config.toml
encoder_arch = "resnet"
input = "log_mel"
decoder_width = 128
decoder_bias = "none"
decoder_qk_norm = true
Rows from block 4 of the audio encoder of a small audio captioner, named by matrix and row number. Rows with one number belong to one channel. Each number is 500 + 25 x the weight over its row's rms, rounded and kept within 0 to 999. All counts start at 0. Numbers have three digits each. After the name is the row's rms in percent of the matrix's.
After each channel's rows are labels from the 100 clips, of 14976, where the channel reaches its highest value: "top examples" is what is common among them; "peak on" is the class under the peak. Only what is clearly more common there than usual is listed. The data: synthesized solo parts of chorales (CocoChorales). In brackets: how many of the 100.
# convs0: first 3x3 conv (encoder.blocks.4.convs.0.weight, 96x96x3x3, each kernel summed), inputs 0-95
# convs1: second 3x3 conv (encoder.blocks.4.convs.1.weight, 96x96x3x3, transposed, each kernel summed), outputs 0-95

convs0.66 097:461490492486489473486468546493496507504482500496542500504514491500461484501499505494502527488506525508498575501489502536496447509499488459509476494514503511503519597507563510468531512491505466481511476507502517531500568489547495503563504462500500502476519526501502500481493507493508531510
convs1.66 077:475500517488509485485480470524488486500491455479525517492496511597471500524500510530494500529552480463478495500506464523463495460461471510511479505495495516492512466483452501507500510482438493500512486495492509499439504521490492519494532504501514519489481480554479518491509424522495490481
top examples: note C4 (46); note D#4 (39); tuba (31); bassoon (27)
peak on: C4 (43); D#4 (33)

convs0.75 072:499474518500476493505502490491509422501500518490537517497487517518491490497479477545462481496515486537508562516474501569495488491500513492466464531501529462512517500539500490468514494494457521500501514541500466477561554500494522524520500507500520499442499500514500515510516489500547458484
convs1.75 040:500516466363532492500496521519533500500531500500500495500500497501512500500490521500482500511500519500500492500500500500484486500519500500407443502500502502502517514483494467510500500539523500548500528501500500500500500496495520492516430513500494500500476518489495500447474459500497500548
top examples: note A3 (72); tuba (70); note G3 (32); note D3 (30)
peak on: A3 (68)

convs0.38 090:526494500481507480498555556544506500492500503535505503492501490523500492505508505521518486502513547471495535518486522501517492507500525477557500506495521489501473518512492502464460478445462447480455512504519499510503546542512550500496447506500538492429516495503517503495448498500457504495
convs1.38 095:501476527490540512509521491507524500528493415463500492494481502507483414500519440464467507488504472477493480538512504507486512489500503442500502528489486493496494551477522500479500446529499463520500511500489484545452490460501503516511503499520500500474486489480463509488478491506548510486
top examples: tuba (65); note A#3 (51); note A3 (50); note G3 (43)
peak on: A#3 (42); G3 (36)

convs0.53 097:502500500559495501487480474491543509502500506453499504471458516467501493525504508530503479513512493568473523553492499530504554505533491452494459494486507487500480546472487467474519434500412507509500500447485486503510514504504503522495491524498498516500497511528513510500509514490473493470
convs1.53 091:469510469477482490528566462506522492496502500484525500514500489481489500500500525514520497470512497459558496501507500526466522508491518500499531494418508497489493409468474515512506502500500493453471511493542501507524507524499500498500466531496470510509500468512517471521539568494509465502
top examples: tuba (45); note D3 (32); note G3 (31); bassoon (30)
peak on: D3 (26)

convs0.86 093:533481520484485483487514480469478500564500496509505491508499511509505485502522518504523500501494471500528522481488502531492493485500500498497493508545499531495439554499426500460554487489500478500544487489516489519517549530551480558502521508504501514460482517492459500516444546517514506530
convs1.86 066:500503485505511501466477500501492500506505468500507537500511508532453487506476507482432469500500500432510493504495500516500490484494469478470507500496496458552496468509504528482478509500500510488542509491451510486486500513496581510514538491502533545441567482514497492507518498500494436499
top examples: tuba (76); note A3 (36); note D3 (32); note G3 (26)
peak on: A3 (25)

convs0.18 094:508501516489503472472475509525550487501500524500495514533585486478500540506460481509500508500500541496486432486529499484505516469502509483519493559491498408521483490476488513481492484522507486500500496529482523483495554540521522471490476505505517515513523490517509483538470538503499481496
convs1.18 062:454524527476495476496515494430520499500517511505501503483482492483503511461500500464472478527484480474510500476515498484503502509484451517492508517497496510524490509518518501530487478507495493434511468464478452493500482434490547497511541480465482515486493480469484493596499476495527522479
top examples: tuba (66); note A3 (59); note G3 (35)
peak on: A3 (54)

convs0.15 072:522505491498500522492500458473500491472500500500506545519500500484492509500509540462506501510500500484549523500501459512488539462487476511462452476486481527469475470458500491514506560526500550544505491553496500492489499499496504533500498474500541526511493504599503444500504521518500519497
convs1.15 077:507508519482537505495489510500497524501491487499483493500496508493504508513476508500489553511502482487472512492466527500491502504544502480495525527514508519525511493541459516500479439507508497473488468492518500506471552483477469492616571521494460494451500518527506514536494510511528490535
top examples: tuba (60); note A3 (39); note G3 (38); trombone (29)
peak on: A3 (28)