A small audio captioner, trained from scratch: decoder layers 7, decoder norm layernorm_no_bias.
Rows from block 8 of the audio encoder of a small audio captioner, named by matrix and row number. Rows with one number belong to one channel. Each number is 128 + 24 x the weight over its row's rms, rounded and kept within 0 to 255. All counts start at 0. Numbers have three digits each.
After each channel's rows are labels from the 100 clips, of 14976, where the channel reaches its highest value: "peak in band" is the frequency band that holds the peak. Only what is clearly more common there than usual is listed. The data: synthesized solo parts of chorales (CocoChorales).
# convs0: first 3x3 conv (encoder.blocks.8.convs.0.weight, 160x160x3x3, each kernel summed), inputs 80-159
# convs1: second 3x3 conv (encoder.blocks.8.convs.1.weight, 160x160x3x3, transposed, each kernel summed), outputs 80-159

convs0.90:124137106157093091128057158138119144096198119133111128122130144128120100113130123119104189136135124123155137159145128144152115129128124129086127122128059152083104139109105115110084118125127104117126140081124128193142128109132112131125128158
convs1.90:120155118083182150118135127126161128169113140129109088108127131150099128130187115100147143196136087091146138115108119155151154102128104125173167136109155125127143073132127094128141129131183131178115141170127135106111109171097111092139119175
peak in band: 4000 to 8000 Hz

convs0.96:140146123150110147141128124132151120229143110120134123166169154145126194173125102108128106117131116128139117128128128124123130130128132119128134118130133135112101120132103121142128137144130144140192112128139146126121128141152150060135184121
convs1.96:156117137172146086105158111133144128128168131132137137108187107141148095128119117129098098132133081168128141121127118153103123128117151118117136124143128117128128100106128121107088130113158155118106135137150144128142145087126134167146110085
peak in band: 1000 to 2000 Hz

convs0.150:095118174137117136125133118128134094136103120125125124127193151135149123126132144115128152126112119114158108139107133131146128139122121143143096104138157128120124107118098112164119138149177114147131174128190135159128121118101131118114120086
convs1.150:159132121138128128120124128207076132118128128131108095110083161103148128146128162086108133133128132100163118131128129105133132128123106112110103120126151091099119133105101135077127149128174128142128126128126127094105112106125111149158137177
peak in band: 500 to 1000 Hz

convs0.16:127106114121125115126130110137151130124128137128144118130091136128119083149127135138184133128159128110110141114133128133128125128128123134121109131119125114128126120114099138119085145128119113176178131101094155172054114132117120142133129126
convs1.16:116106128124110133128135122063125107153128117149107138101114141094143079149149083141154186109113137105121094118119151163127128122128140097118152151115129123109121124128117039147171164128122141149121171118077150147104136201121110127129128176
peak in band: 0 to 250 Hz

convs0.56:137130144149109119119144055128123109135066109128128119084162137128138133113157106087150104099143152125133136170128128128128088094107128122130155123128120141128111116131135165121116130141116161152132146128125129199117120142128118124128098149
convs1.56:141171105113125128096149123104128091156114128135166128124128116113099140124125122128103128154129076135151115080158133124172124102204118123109137142134127143163137121121128064133094090138127063100095132126104098114118116167087122141112223128
peak in band: 500 to 1000 Hz

convs0.17:136122118121119152149110143145130129125150154128128125121172123128130143178120070118135138134124128116120147120115125147141113104148125126133095134118057130138146126149255128083123077126135116130128133121149130146116152135142128128121116142
convs1.17:136188113109147127087148132112115160131136128111133168152116152117128145135117165136108144102123135136116124131160108128126142126128145110124146166121142123147116128157064110126136136096124174146123114148169120117138134133124125121120133108
peak in band: 500 to 1000 Hz

convs0.55:129162091105104120120082130118152115146125106128128129074119128143099177108121132097133073130137137168141156131135128174139156101128132143130169121135104125130126129073152130124158117140155096141144121110139147119178130126153125128122102153
convs1.55:130126097167128129105128132094121123135091147124109131138126112143113128121135140144132102157100123115116147128071083151156128138137147069158136130126104170138132030158124113128157133104099122123136145112081135109124134126202133165148142165
peak in band: 0 to 250 Hz; 500 to 1000 Hz

convs0.139:145120156159143146124150101142048135130122108128128135138053143144146119186124130106121106153050120154138116111112128128128138111113110177127160150144111100109149106153098124131141101103115110165120112134124117139099128136138152128128135128
convs1.139:120121205113116164137086128144044173146139131154129161132108127179123100147165123141138137141124133126095144119123129143097140123149123128148111113105133136113124129126119083076123148155117149094179143111099123113151111138085080098098161112
peak in band: 500 to 1000 Hz

convs0.42:098099167146170166135110147125189135154112102128117147096122163128117111095133118151128115161089158126125115128110128128128163136163105127116134127125119077136109114136158122170126087149160148134147126128107130152125156145101128104112120112
convs1.42:110092140121102142124128140092095094134122108137169116197134119136105136121113133111148170124146142096126136137132077128153123130113084089130123124118145152115104128117141151130068099136085122081175068138138139077144120108109141133149121072
peak in band: 2000 to 4000 Hz

convs0.47:137153116128118131145150108140109123088149132128149148114187128113103111118128128155128141102144137096139112128187128128134098143136128120121109072135114169121068139135186132122128094128132144090125160117099128119132145155133143185128132129
convs1.47:128128066115133125089105128113133128121133068151124122110121054128128128128136129128097107128128117122141129138128121157128128128142125154097250143094136153171143180185130087120093128113114142128147116153119095117114128134141154107097137099
peak in band: 0 to 250 Hz

convs0.87:138143098132127102136079044118096117188122138128137118130173120140132129177128138119138129130142128131145192117128121139123139151123142128113068079080103100124096123118127107129128133176156122108131215128120132176103139134128098120119140127
convs1.87:113114165128120135116183167189155156104105123122129129136139148125115135129131184145159123091121081123128100154116110186115137126112138098128114101118123154091123107114111081113124120120129137132128106139159120129134137112124149097181123128
peak in band: 2000 to 4000 Hz

convs0.30:136128169124077122128098118132134143149160131128131183123067120119155127157125154136137103078138123122133145109133128143110135148120135121084169114128177110067174128142127137121147125127124149117152133133117128027121138105132169131124139117
convs1.30:152132094080087128116176080114121160117139131150151114087128135118122130101132064130135117128108113143128141157122128098128137120110106128167108122128138154128133140117128122153109133192128113121071138062129098120127145106150116062141120128
peak in band: 250 to 500 Hz; 1000 to 2000 Hz

convs0.71:119181132123112126138066200117146100111221120137114157120134131136128121103128137154137144142101124128158131150124128126124169128122125124144129127161131179136144134125092135152128130119141086119110154137142128139105119128130154110128136128
convs1.71:144088146124121109146088148127133105086081098180116111117139111199125161140094112097128119124074123085143127128131117140112149129108097125128112125128133125108055120134128155153116123141123093135167079145130167111142124119150141112119124120
peak in band: 500 to 1000 Hz

convs0.5:101131108126162121124153181133126101128146128128168151120143124142136146112128118126128116112144138131135124146125125147135118138149147137111113128128064158128127121187160120092133095128142148097107108143106132136145116130130122175130123128
convs1.5:189118137172142107117104106095135120120120211131121133160104131123104100165106135154146124109114125122104128086134074101140124108196140097091106146121113094123128073125138133152134092124119135156128138147124112153139154111128152110107136140
peak in band: 250 to 500 Hz

convs0.144:143195117124115104130153147132151113127125059128128156152141132128136139119143133110132114149113140132123130125098128133138146128114129135099219119097010121127106140109124136126103142122132074109142142134125123102104104154106093125138127134
convs1.144:141119130124094136136128148128122169156133130187125082071124106149140161099122090086073143133121122177132186056075128104144154137128112135149144118120142160153124128109095127156128071142115130137113141116143107133089128114103129129116131094
peak in band: 500 to 1000 Hz

convs0.80:128136203102094144128146102112113107119163121128124134106130149128120148111123109078126181078141118141153116130119128116128118124128107127117076096137068139116153145136120150116166106118117067113067088109109130174141140142140128128110136128
convs1.80:105104173174129126075137095128116112124123128168137109081113066081117128126138161151104100141130100152152115137108136138142145074117080207142115126114175136123127128157113110134124112163126086097132128133108105085111128137152112136165129128
peak in band: 1000 to 2000 Hz

convs0.38:099172139111113119124131107154126127155147111121106155092137128073117120102121121100097154095134136128152128132090128128128143160126131129111095143116137080128122147146116203070175101157133089131122162122126147108129126145123154138109128134
convs1.38:135123153125131122152108127103118124160134107171154095135129122130143130153121126129154137129118100086162134133149147149106180108117115168119148115110073103141154120125126138147103155103131118084107122059112121106133131189166146103132145127
peak in band: 1000 to 2000 Hz

convs0.20:119160136135111125125146106133113112212120150145116134122170108128106167129128128133122137150091122121090133116121118121145109116123126093083163111112081141111141132128124128103067112136137102144140119128125104139128129172128155090128125108
convs1.20:124173138118125128138133118181111123101148128154117103109137118104139111109135137124090125190114136120122134111106186177164165108078111171169099089134136123128097100120128155135088126174105126127132096146122133112125131156128145113082106147
peak in band: 500 to 1000 Hz

convs0.7:101128128130153127129158128138128147121125136128129131122120134139124118126128089081126122145126134183151141133142113164124085077114128128127136128127164136127136140148105089070140099128125110127126130111171132117142132143159140140112113128
convs1.7:128126128156128128128128112104128128128128127148128112128128128103128128104128227129100128128103192147128128125131128238169128128128128141140172128111128126120128133128128105128128128128138107128128051128082146128128128128128125100221104137
peak in band: 2000 to 4000 Hz

convs0.158:109116181137122105124100071112177131110115111128093131112128128139144080125121125162134206122095141158086116175121128114111129103116120132130136133104118041158098136145188102123128135130124143121131161141178134101133127116130109103131153134
convs1.158:078124124139153157097116149132104132148107097134132128090110137140131175100160162129127141134159126127153155147117128167111115107127096109085108180131136141134127126110122155119128125071149157138122135179115137129108185081152143141131152136
peak in band: 1000 to 2000 Hz; 500 to 1000 Hz

convs0.6:117154138124132142108140125132143128134117118128137123136078152154139181142134128129095109109150112134157157132106127153128128117145149114114133115122128033091164135132191124092125128123115111107128128129158112155097128143116128113122137126
convs1.6:102119125147166116092117112077115133096128163120103161112128137131125128140129110165135108140079117130073128161126128134137148111140134099109128105115110131121106060125138128090157116131129093126128111064134134102159128082125067126126104129
peak in band: 1000 to 2000 Hz

convs0.97:111121091128128153128104125116136146109145110128147148127106104128126151145128106166101123090082110178125112119128147150128122153120103136112082107170131104145145098116164131161130071152128092122083175068123123159139195107126110127128142146
convs1.97:140146160099207140148125144133125135136123128118113178146136139202156121142127134148131086137190093123119112128107125134113145103122112128124178128133110185132126120110128129116146127148113128128112095142107108128134111108128130155183138128
peak in band: 1000 to 2000 Hz

convs0.21:128120150129128099117126125137048148129110143128104112139101130146152115152124132119145122143151137131145121118118127123124150129109133143133123102086142056129151136137030122072134125128104121127163145111137116077171133140142119140144156152
convs1.21:092123153125115117102063116135183136151145075136107152123132158121088140112145117147134153109127085163170131123125124156128113081110151147134145139128137137107136111141131082130123106136113098129103108184103124114119172181143139137128162115
peak in band: 1000 to 2000 Hz

convs0.117:126123111139148161125105094108123159128115135128124115151157112121057137100119109108121119165107131131131118128125128119133126124117157137089142117116095094139117133078095128123138085115115163134136159151117153115138112110147114200128207128
convs1.117:126116108150119128127113120097126128157118139128122129136128134111099144119164126140171127115098128047113137107102165144110137154134128143127103123127182120148128134152125110124126160114119158130114129150100128147114092129160109118146112138
peak in band: 500 to 1000 Hz; 1000 to 2000 Hz

convs0.140:135152107128116079137050128090104128121149094120148119141117110129119098086127119092131137098132129130128139111110128128122128091126114123122153135147162155119105127128147140114140198104128072109132094126122133146133122160133119114131146106
convs1.140:133132119142140126101132119128124118130144138175138077123158144107125150101109128136125083113110148133129069184177148140185113141126126123132154140133238128145124162123137141137128129178088113098120145121118116121134122142134118086137095152
peak in band: 0 to 250 Hz

convs0.19:149111124081112109132169106130141135128123132123127127136122138131112151094135162145158107121122130151125113128105128128113128138128128148181100214099120131128179119132111077124120176116144093125096107112151142126115110127107132128172121117
convs1.19:133107128116119119123110099111177090134131146126143099146130089104136126107093125115103124096105133116146102136144117064128105106139080132097100126134086099124145114130139153138129070162127127114166113094066152112121166138077125093130129122
peak in band: 1000 to 2000 Hz

convs0.104:133128128117118141115143131136167137126116115128111128136163135110114137155131109120130138114147128150130130122122136138128142135105115122105064123143109176184128125095128140131128096111108140133114149098123132128175128127142122121125118125
convs1.104:149128138128119126129145073130141151052131118122114138100116158104124070116150143131095122080146108092128124096119140113129080124146117131170115085123090094075130164105117131126096132111121127126107145121088108104111133132097134140117110154
peak in band: 0 to 250 Hz

convs0.111:124131122120146138129126091117113101136133122128139132179135129159072108127136161094111120095157127107142123110095128141118128119122136081130124132037126114126130149054128155077122191145134103115139158131151122165130133124128110157137146108
convs1.111:102128130160139198125159128138137128129121125119124146112149097150146126134130110118121127128129122110132121152185134134151146165139129124145126190163163147119084148114136125140155140129101119128102100138176103125163127075122180140110116134
peak in band: 0 to 250 Hz

convs0.49:142098131141135126120142126131109157137117143123099125153149139124121122071145156145113147109155131144183128128130128090142140138137135138127100204147101163114169111158090113161150195114124146092128131130114143090101116135146128132104123132
convs1.49:125118152155111135121116123118118113100118112122129113075153102128114109103158127100125152075077089137150150141136135127106095125139149119149112115147106106124097128128137108128153090130101112093128072128125083118140076073128118129140128136
peak in band: 1000 to 2000 Hz

convs0.1:143128145128138133114136119119128114127125140128118128078102136131126128160128128125127139138175128139181122148146131121128135137143135138117148145123104095128164128181061125078142186151127134112115091115128135053126126105100140133115136148
convs1.1:130126117123082171096159128131152145136126111105152132138134174140157154122131099153112137111107133114133130116132108088123133099120128133117107151115128152159156128149135188174162095138117125119160128130088150163103152145152115109068126113
peak in band: 1000 to 2000 Hz

convs0.91:125137127121127135128135187128118122159151126128102122151141120113127131109125203151116196135128122138137106138117128151128132103129136094128068179115078175128117115132036117108131156117130150133098128128116208183153113106130128123122108128
convs1.91:128115093128150136085133117110135153125141113080156111106119134107059109133128113147135118134128099081076129123120087130135119131122137151128122087135128135114104102108125042179129108135154130099133111164143137140130138129136121115138166121
peak in band: 1000 to 2000 Hz

convs0.13:130126133132114100149066121181113111061128118128121134122146147133098138135126115103128073152109136122131093128124128128128132127132138118141121123126224086128101123118156121119166135127142095153123086127106128158176123107143121138140137153
convs1.13:122144118135126157128119166098100138135105121145092075093167128136110165136131093143107128147150121132155122117114115121127154103145155123111128220141081139143129124121114128166164116080102139132099091113135141153132138114098132215112169086
peak in band: 500 to 1000 Hz

convs0.103:120116129155119120134093145118182128124119139128106149087039129132131176130122124139150124106125146128121104139122128120128162158150128127130072120055166128105080180107128129150134125106139113130098099067137148100155126085169128118128108119
convs1.103:111114117096121128128102132117128084128128118128134104128134128121132146134159142212117119118132129060120163119128128068103163106135135118148104128145163144120107124164128114126136090145088104128149121097139087128131115163143086128106135147
peak in band: 500 to 1000 Hz; 1000 to 2000 Hz

convs0.83:127150117083153134128177105128139129152148128149113049124121108097124165073121120116148102145128139165119133127127126117126141110141143113097149089120153077100132136085122088128128147121126089105121133130132092145133128153139179128128148136
convs1.83:123129103136139128103130128125136137127086188168128094122125133125156120154130128095130066118132121128157106128121122089178151120128128128136148116148170134125123123096112074131107150128108135118113128051128092134147100178104105120121106130
peak in band: 0 to 250 Hz; 250 to 500 Hz

convs0.28:123113136125119116128134119125121133128102132107116096116164101096095112160128153152120142027137132120097117121097128133138077136130115119161114151128179145128119123124149120090121122142128090127128128112081116110140128094136132133126098135
convs1.28:102123118136128136128115119134128122123144136126104124166111114112099155131237131128185130158127112161133132128116109130112171125128128103104134160121094146119115130206122127125226117128073145131124099099139148173122156144120048120124141150
peak in band: 2000 to 4000 Hz; 250 to 500 Hz

convs0.45:154138148124108204095126153134085128126113133131099134095221156093128116114149092132150188100129130146127119128128129127099136130137162129147107167120084134141139142141128124096154139161133113111143124128136123179101126114152128118155128107
convs1.45:122121132106169126137160130113151145136143111114117147137133123138111133112141137140103128120126092111116127171141145137145128113163133156145122118064134120140128117141140119128120056128127126155114109161190175162131116137123139113107145117
peak in band: 0 to 250 Hz

convs0.41:126099120135102134132109178160146128129094145135138120125184131128122091137163141124130208174147127127145154174175125115149129108166117119141088106138090183132102128115137142109101126136111134144118095087137126155096106150128128110154147127
convs1.41:144148143144128160088114138153129142096128128109153128121128131070116136095194121096113135087060106128128123167099093132129091150102090132148138156166130137110089110135125118137147125096117123152157128110133115122098098130145071128128131126
peak in band: 1000 to 2000 Hz

convs0.50:166116121138132099144115092128186126162113142128143142126128122145138161143107127092156113062111119110128118164116128126128136119136136112139144128135157171123149122121098129110136144132110121129102115142115142054086136167129161128179071128
convs1.50:171091098139114138116135117128152129127128137143102131129255145140120116128133107107113141140100122137129117128138134139128137151124145102165084131154099123116138149117165123133101119102105116117130104182135151130133108128133097156139101116
peak in band: 1000 to 2000 Hz; 500 to 1000 Hz

convs0.52:104102119128133123127178181128176104149130174116149149163179128173132138147132105189145131183119128122132129158144136128128104158118128128101168161115138119137118132116137140124111108159124103149149097163093109112121139089132126129197128145
convs1.52:128134110108120109100114127107107101184128128128143156134128020129133125128139128129128128130128131128120128104150067126155146125128128153110118103128087113129126116180129095132098128183128110128128118123130128128102150127115127156043117138
peak in band: 500 to 1000 Hz

convs0.124:129133096117091110128136125117106119102149097131123085109138130123162106116120137103124077077138128128154117125115131122140088162141116120128157099111095139161214126134120122132113128128138100086138121121158128097116125123128136072122122128
convs1.124:123116116114167182121104152148133130139152118123134168094116139157122161139136117116126103094117111108132151102159058105106122121119097154128118117139122114161110144087137139132179139139124130141136133148105109034134150128128147128129153126
peak in band: 250 to 500 Hz; 500 to 1000 Hz

convs0.75:185126082128131127103120132145147136128123154129091128128157154128139140119113131142118114139121132118133100134134133126130136144078129132181132137156126150155143130112011131181115161131117128110134129166124152051128136130109154124172116124
convs1.75:149129125153097115140094107121166116125122145121093139110125109104130133125153084090141119087099125122135144141152130139121102122111122127174128086133107135112115113097087140147144121130125114115118111079127104105140182094166113139132077083
peak in band: 1000 to 2000 Hz

convs0.92:127116128117126115141164109122107105111128132128145117125156172127181120135137140107114142064151128128146143148128128128113129101160144128087142122155099118132155109135129147139130114090119160121101198117110130128165142115128108118128143159
convs1.92:173156204131138135128137124120121112121103128111107124147125128122098054117128126129112139128128114124130118109155125132128110108109130132129175077120141147115093118090122140128128076094158164128128154137134146101112135128128133128158066093
peak in band: 500 to 1000 Hz

convs0.9:154117121119137122134155155135145138146144131128180110108072128126183114139128103150131123125127128147131126116118116139120166103128132100123085128122049115128131114104110117108128099135133128110172109085081129128126136089128151125116152192
convs1.9:122121159109112076102146111110128171109116137152107138125133147128113121111126144127126128096089133139143101128152058128107114140132126139192128132151128149101118111092116156159126139131080106103128128126123095118147128167137132139125169134
peak in band: 0 to 250 Hz

convs0.36:094118177133116127129133135121128131118113138128120125170143135130129155122132135124128131107087143107118121183117130120125182135110107128114094141170138122145080128067164126128132162132137131117128125132105129121101129138126128118147123174
convs1.36:115107120119139083109107120121171101107119131074116105120145052103106126096165099145116078119105082128161128120140135104114119139125131138126134128133111119114089136139118122128128147093112090148134098156108124125143091105135126127134127107
peak in band: 250 to 500 Hz

convs0.116:120141137142083120133144071128124104123128131130145133179216134132117114138154110135120117083137113144089142119100128126148112119135133092122153103164112100122164125128120131135112075126153090143118104129105163091113130042154128135151147143
convs1.116:143110128111127128135148122201138100135152118161118120100098131135108088090127217122076121145076093132135123117144095135156135117124109144132121113156113144134116075146111121089107139124115128151086135077140134128109151136184119130166120128
peak in band: 2000 to 4000 Hz

convs0.25:122167162159096148118149117120106109120108082128144077119149118139125117124146123155119193165143154129132116104128128128128136068215125124130089099135123155110127110147116131105154084126145108144109115133120132089083120131131120107114153131
convs1.25:145113149124148157168128101168112163105158176178132172117157125131132113108154120126130125105103139160119122107139100115142169138092128140122149136131154105128161149162179134091100095142134158091144128128112161143141162153129131179066171113
peak in band: 500 to 1000 Hz

convs0.129:139136114149123158135116134128159085130123114137148174158125118175109148138117132163150172119142106112131118141184133120104114157128130130114090123133157144135090138150116133128155050142132139125137105141137137104123126128121150129136126121
convs1.129:152157120156111132122094127086160111112164125116132141133188136140108091115151111201111138150085157152097115094174138125176140147128121128129135128117097129104100175107114153171124088160096103087139107160075145128129147072129124136119104151
peak in band: 500 to 1000 Hz

convs0.12:143124152128094130138209079120123128162128163116170132115170131113140099105126127127167116086085115171131128134135128132139143108128137110134086132110121144119141103095109117114131111175111121117166130115133142128158149113129130141150129145
convs1.12:128128128128128128113128045128128128065156128196128128128051128128128128128128128128128128128127128100128158128136128128110128128128081128128128128128128128128142128112128128135128128128103110128082115116128130128128145128188128128114136067
peak in band: 0 to 250 Hz

convs0.11:106118080141137128128161118115156137130080132128122122172095126112143110143119127123123190034135123143089124110113128128128119134133128139132123128133101126128095110087122106108122071149096144135128114135132135017150121126117128131115132120
convs1.11:095115108138143144131127084148155168116139112134128097122165090091088056107125147137128088144184121134148147124172130111084081144099128153151136106125075128144128128128123121106105131175099120118145154128128143153092067110128138104102131137
peak in band: 500 to 1000 Hz

convs0.120:132134113100142120109142140125136100142142158125106133101118128122127117192120153159128110168116163121137123134119128138120154120121127159117126129128134136125161105151163146121133164136142118117140076128153122145190145128128112128128067115
convs1.120:154095152081134123109134128090117115099116118120170137118148113140177111132060066172129114119129107128155094133169122095102099111119135170128135133137120132135128177116119122135213128135136150095121135128109110095140115118138158110152121095
peak in band: 1000 to 2000 Hz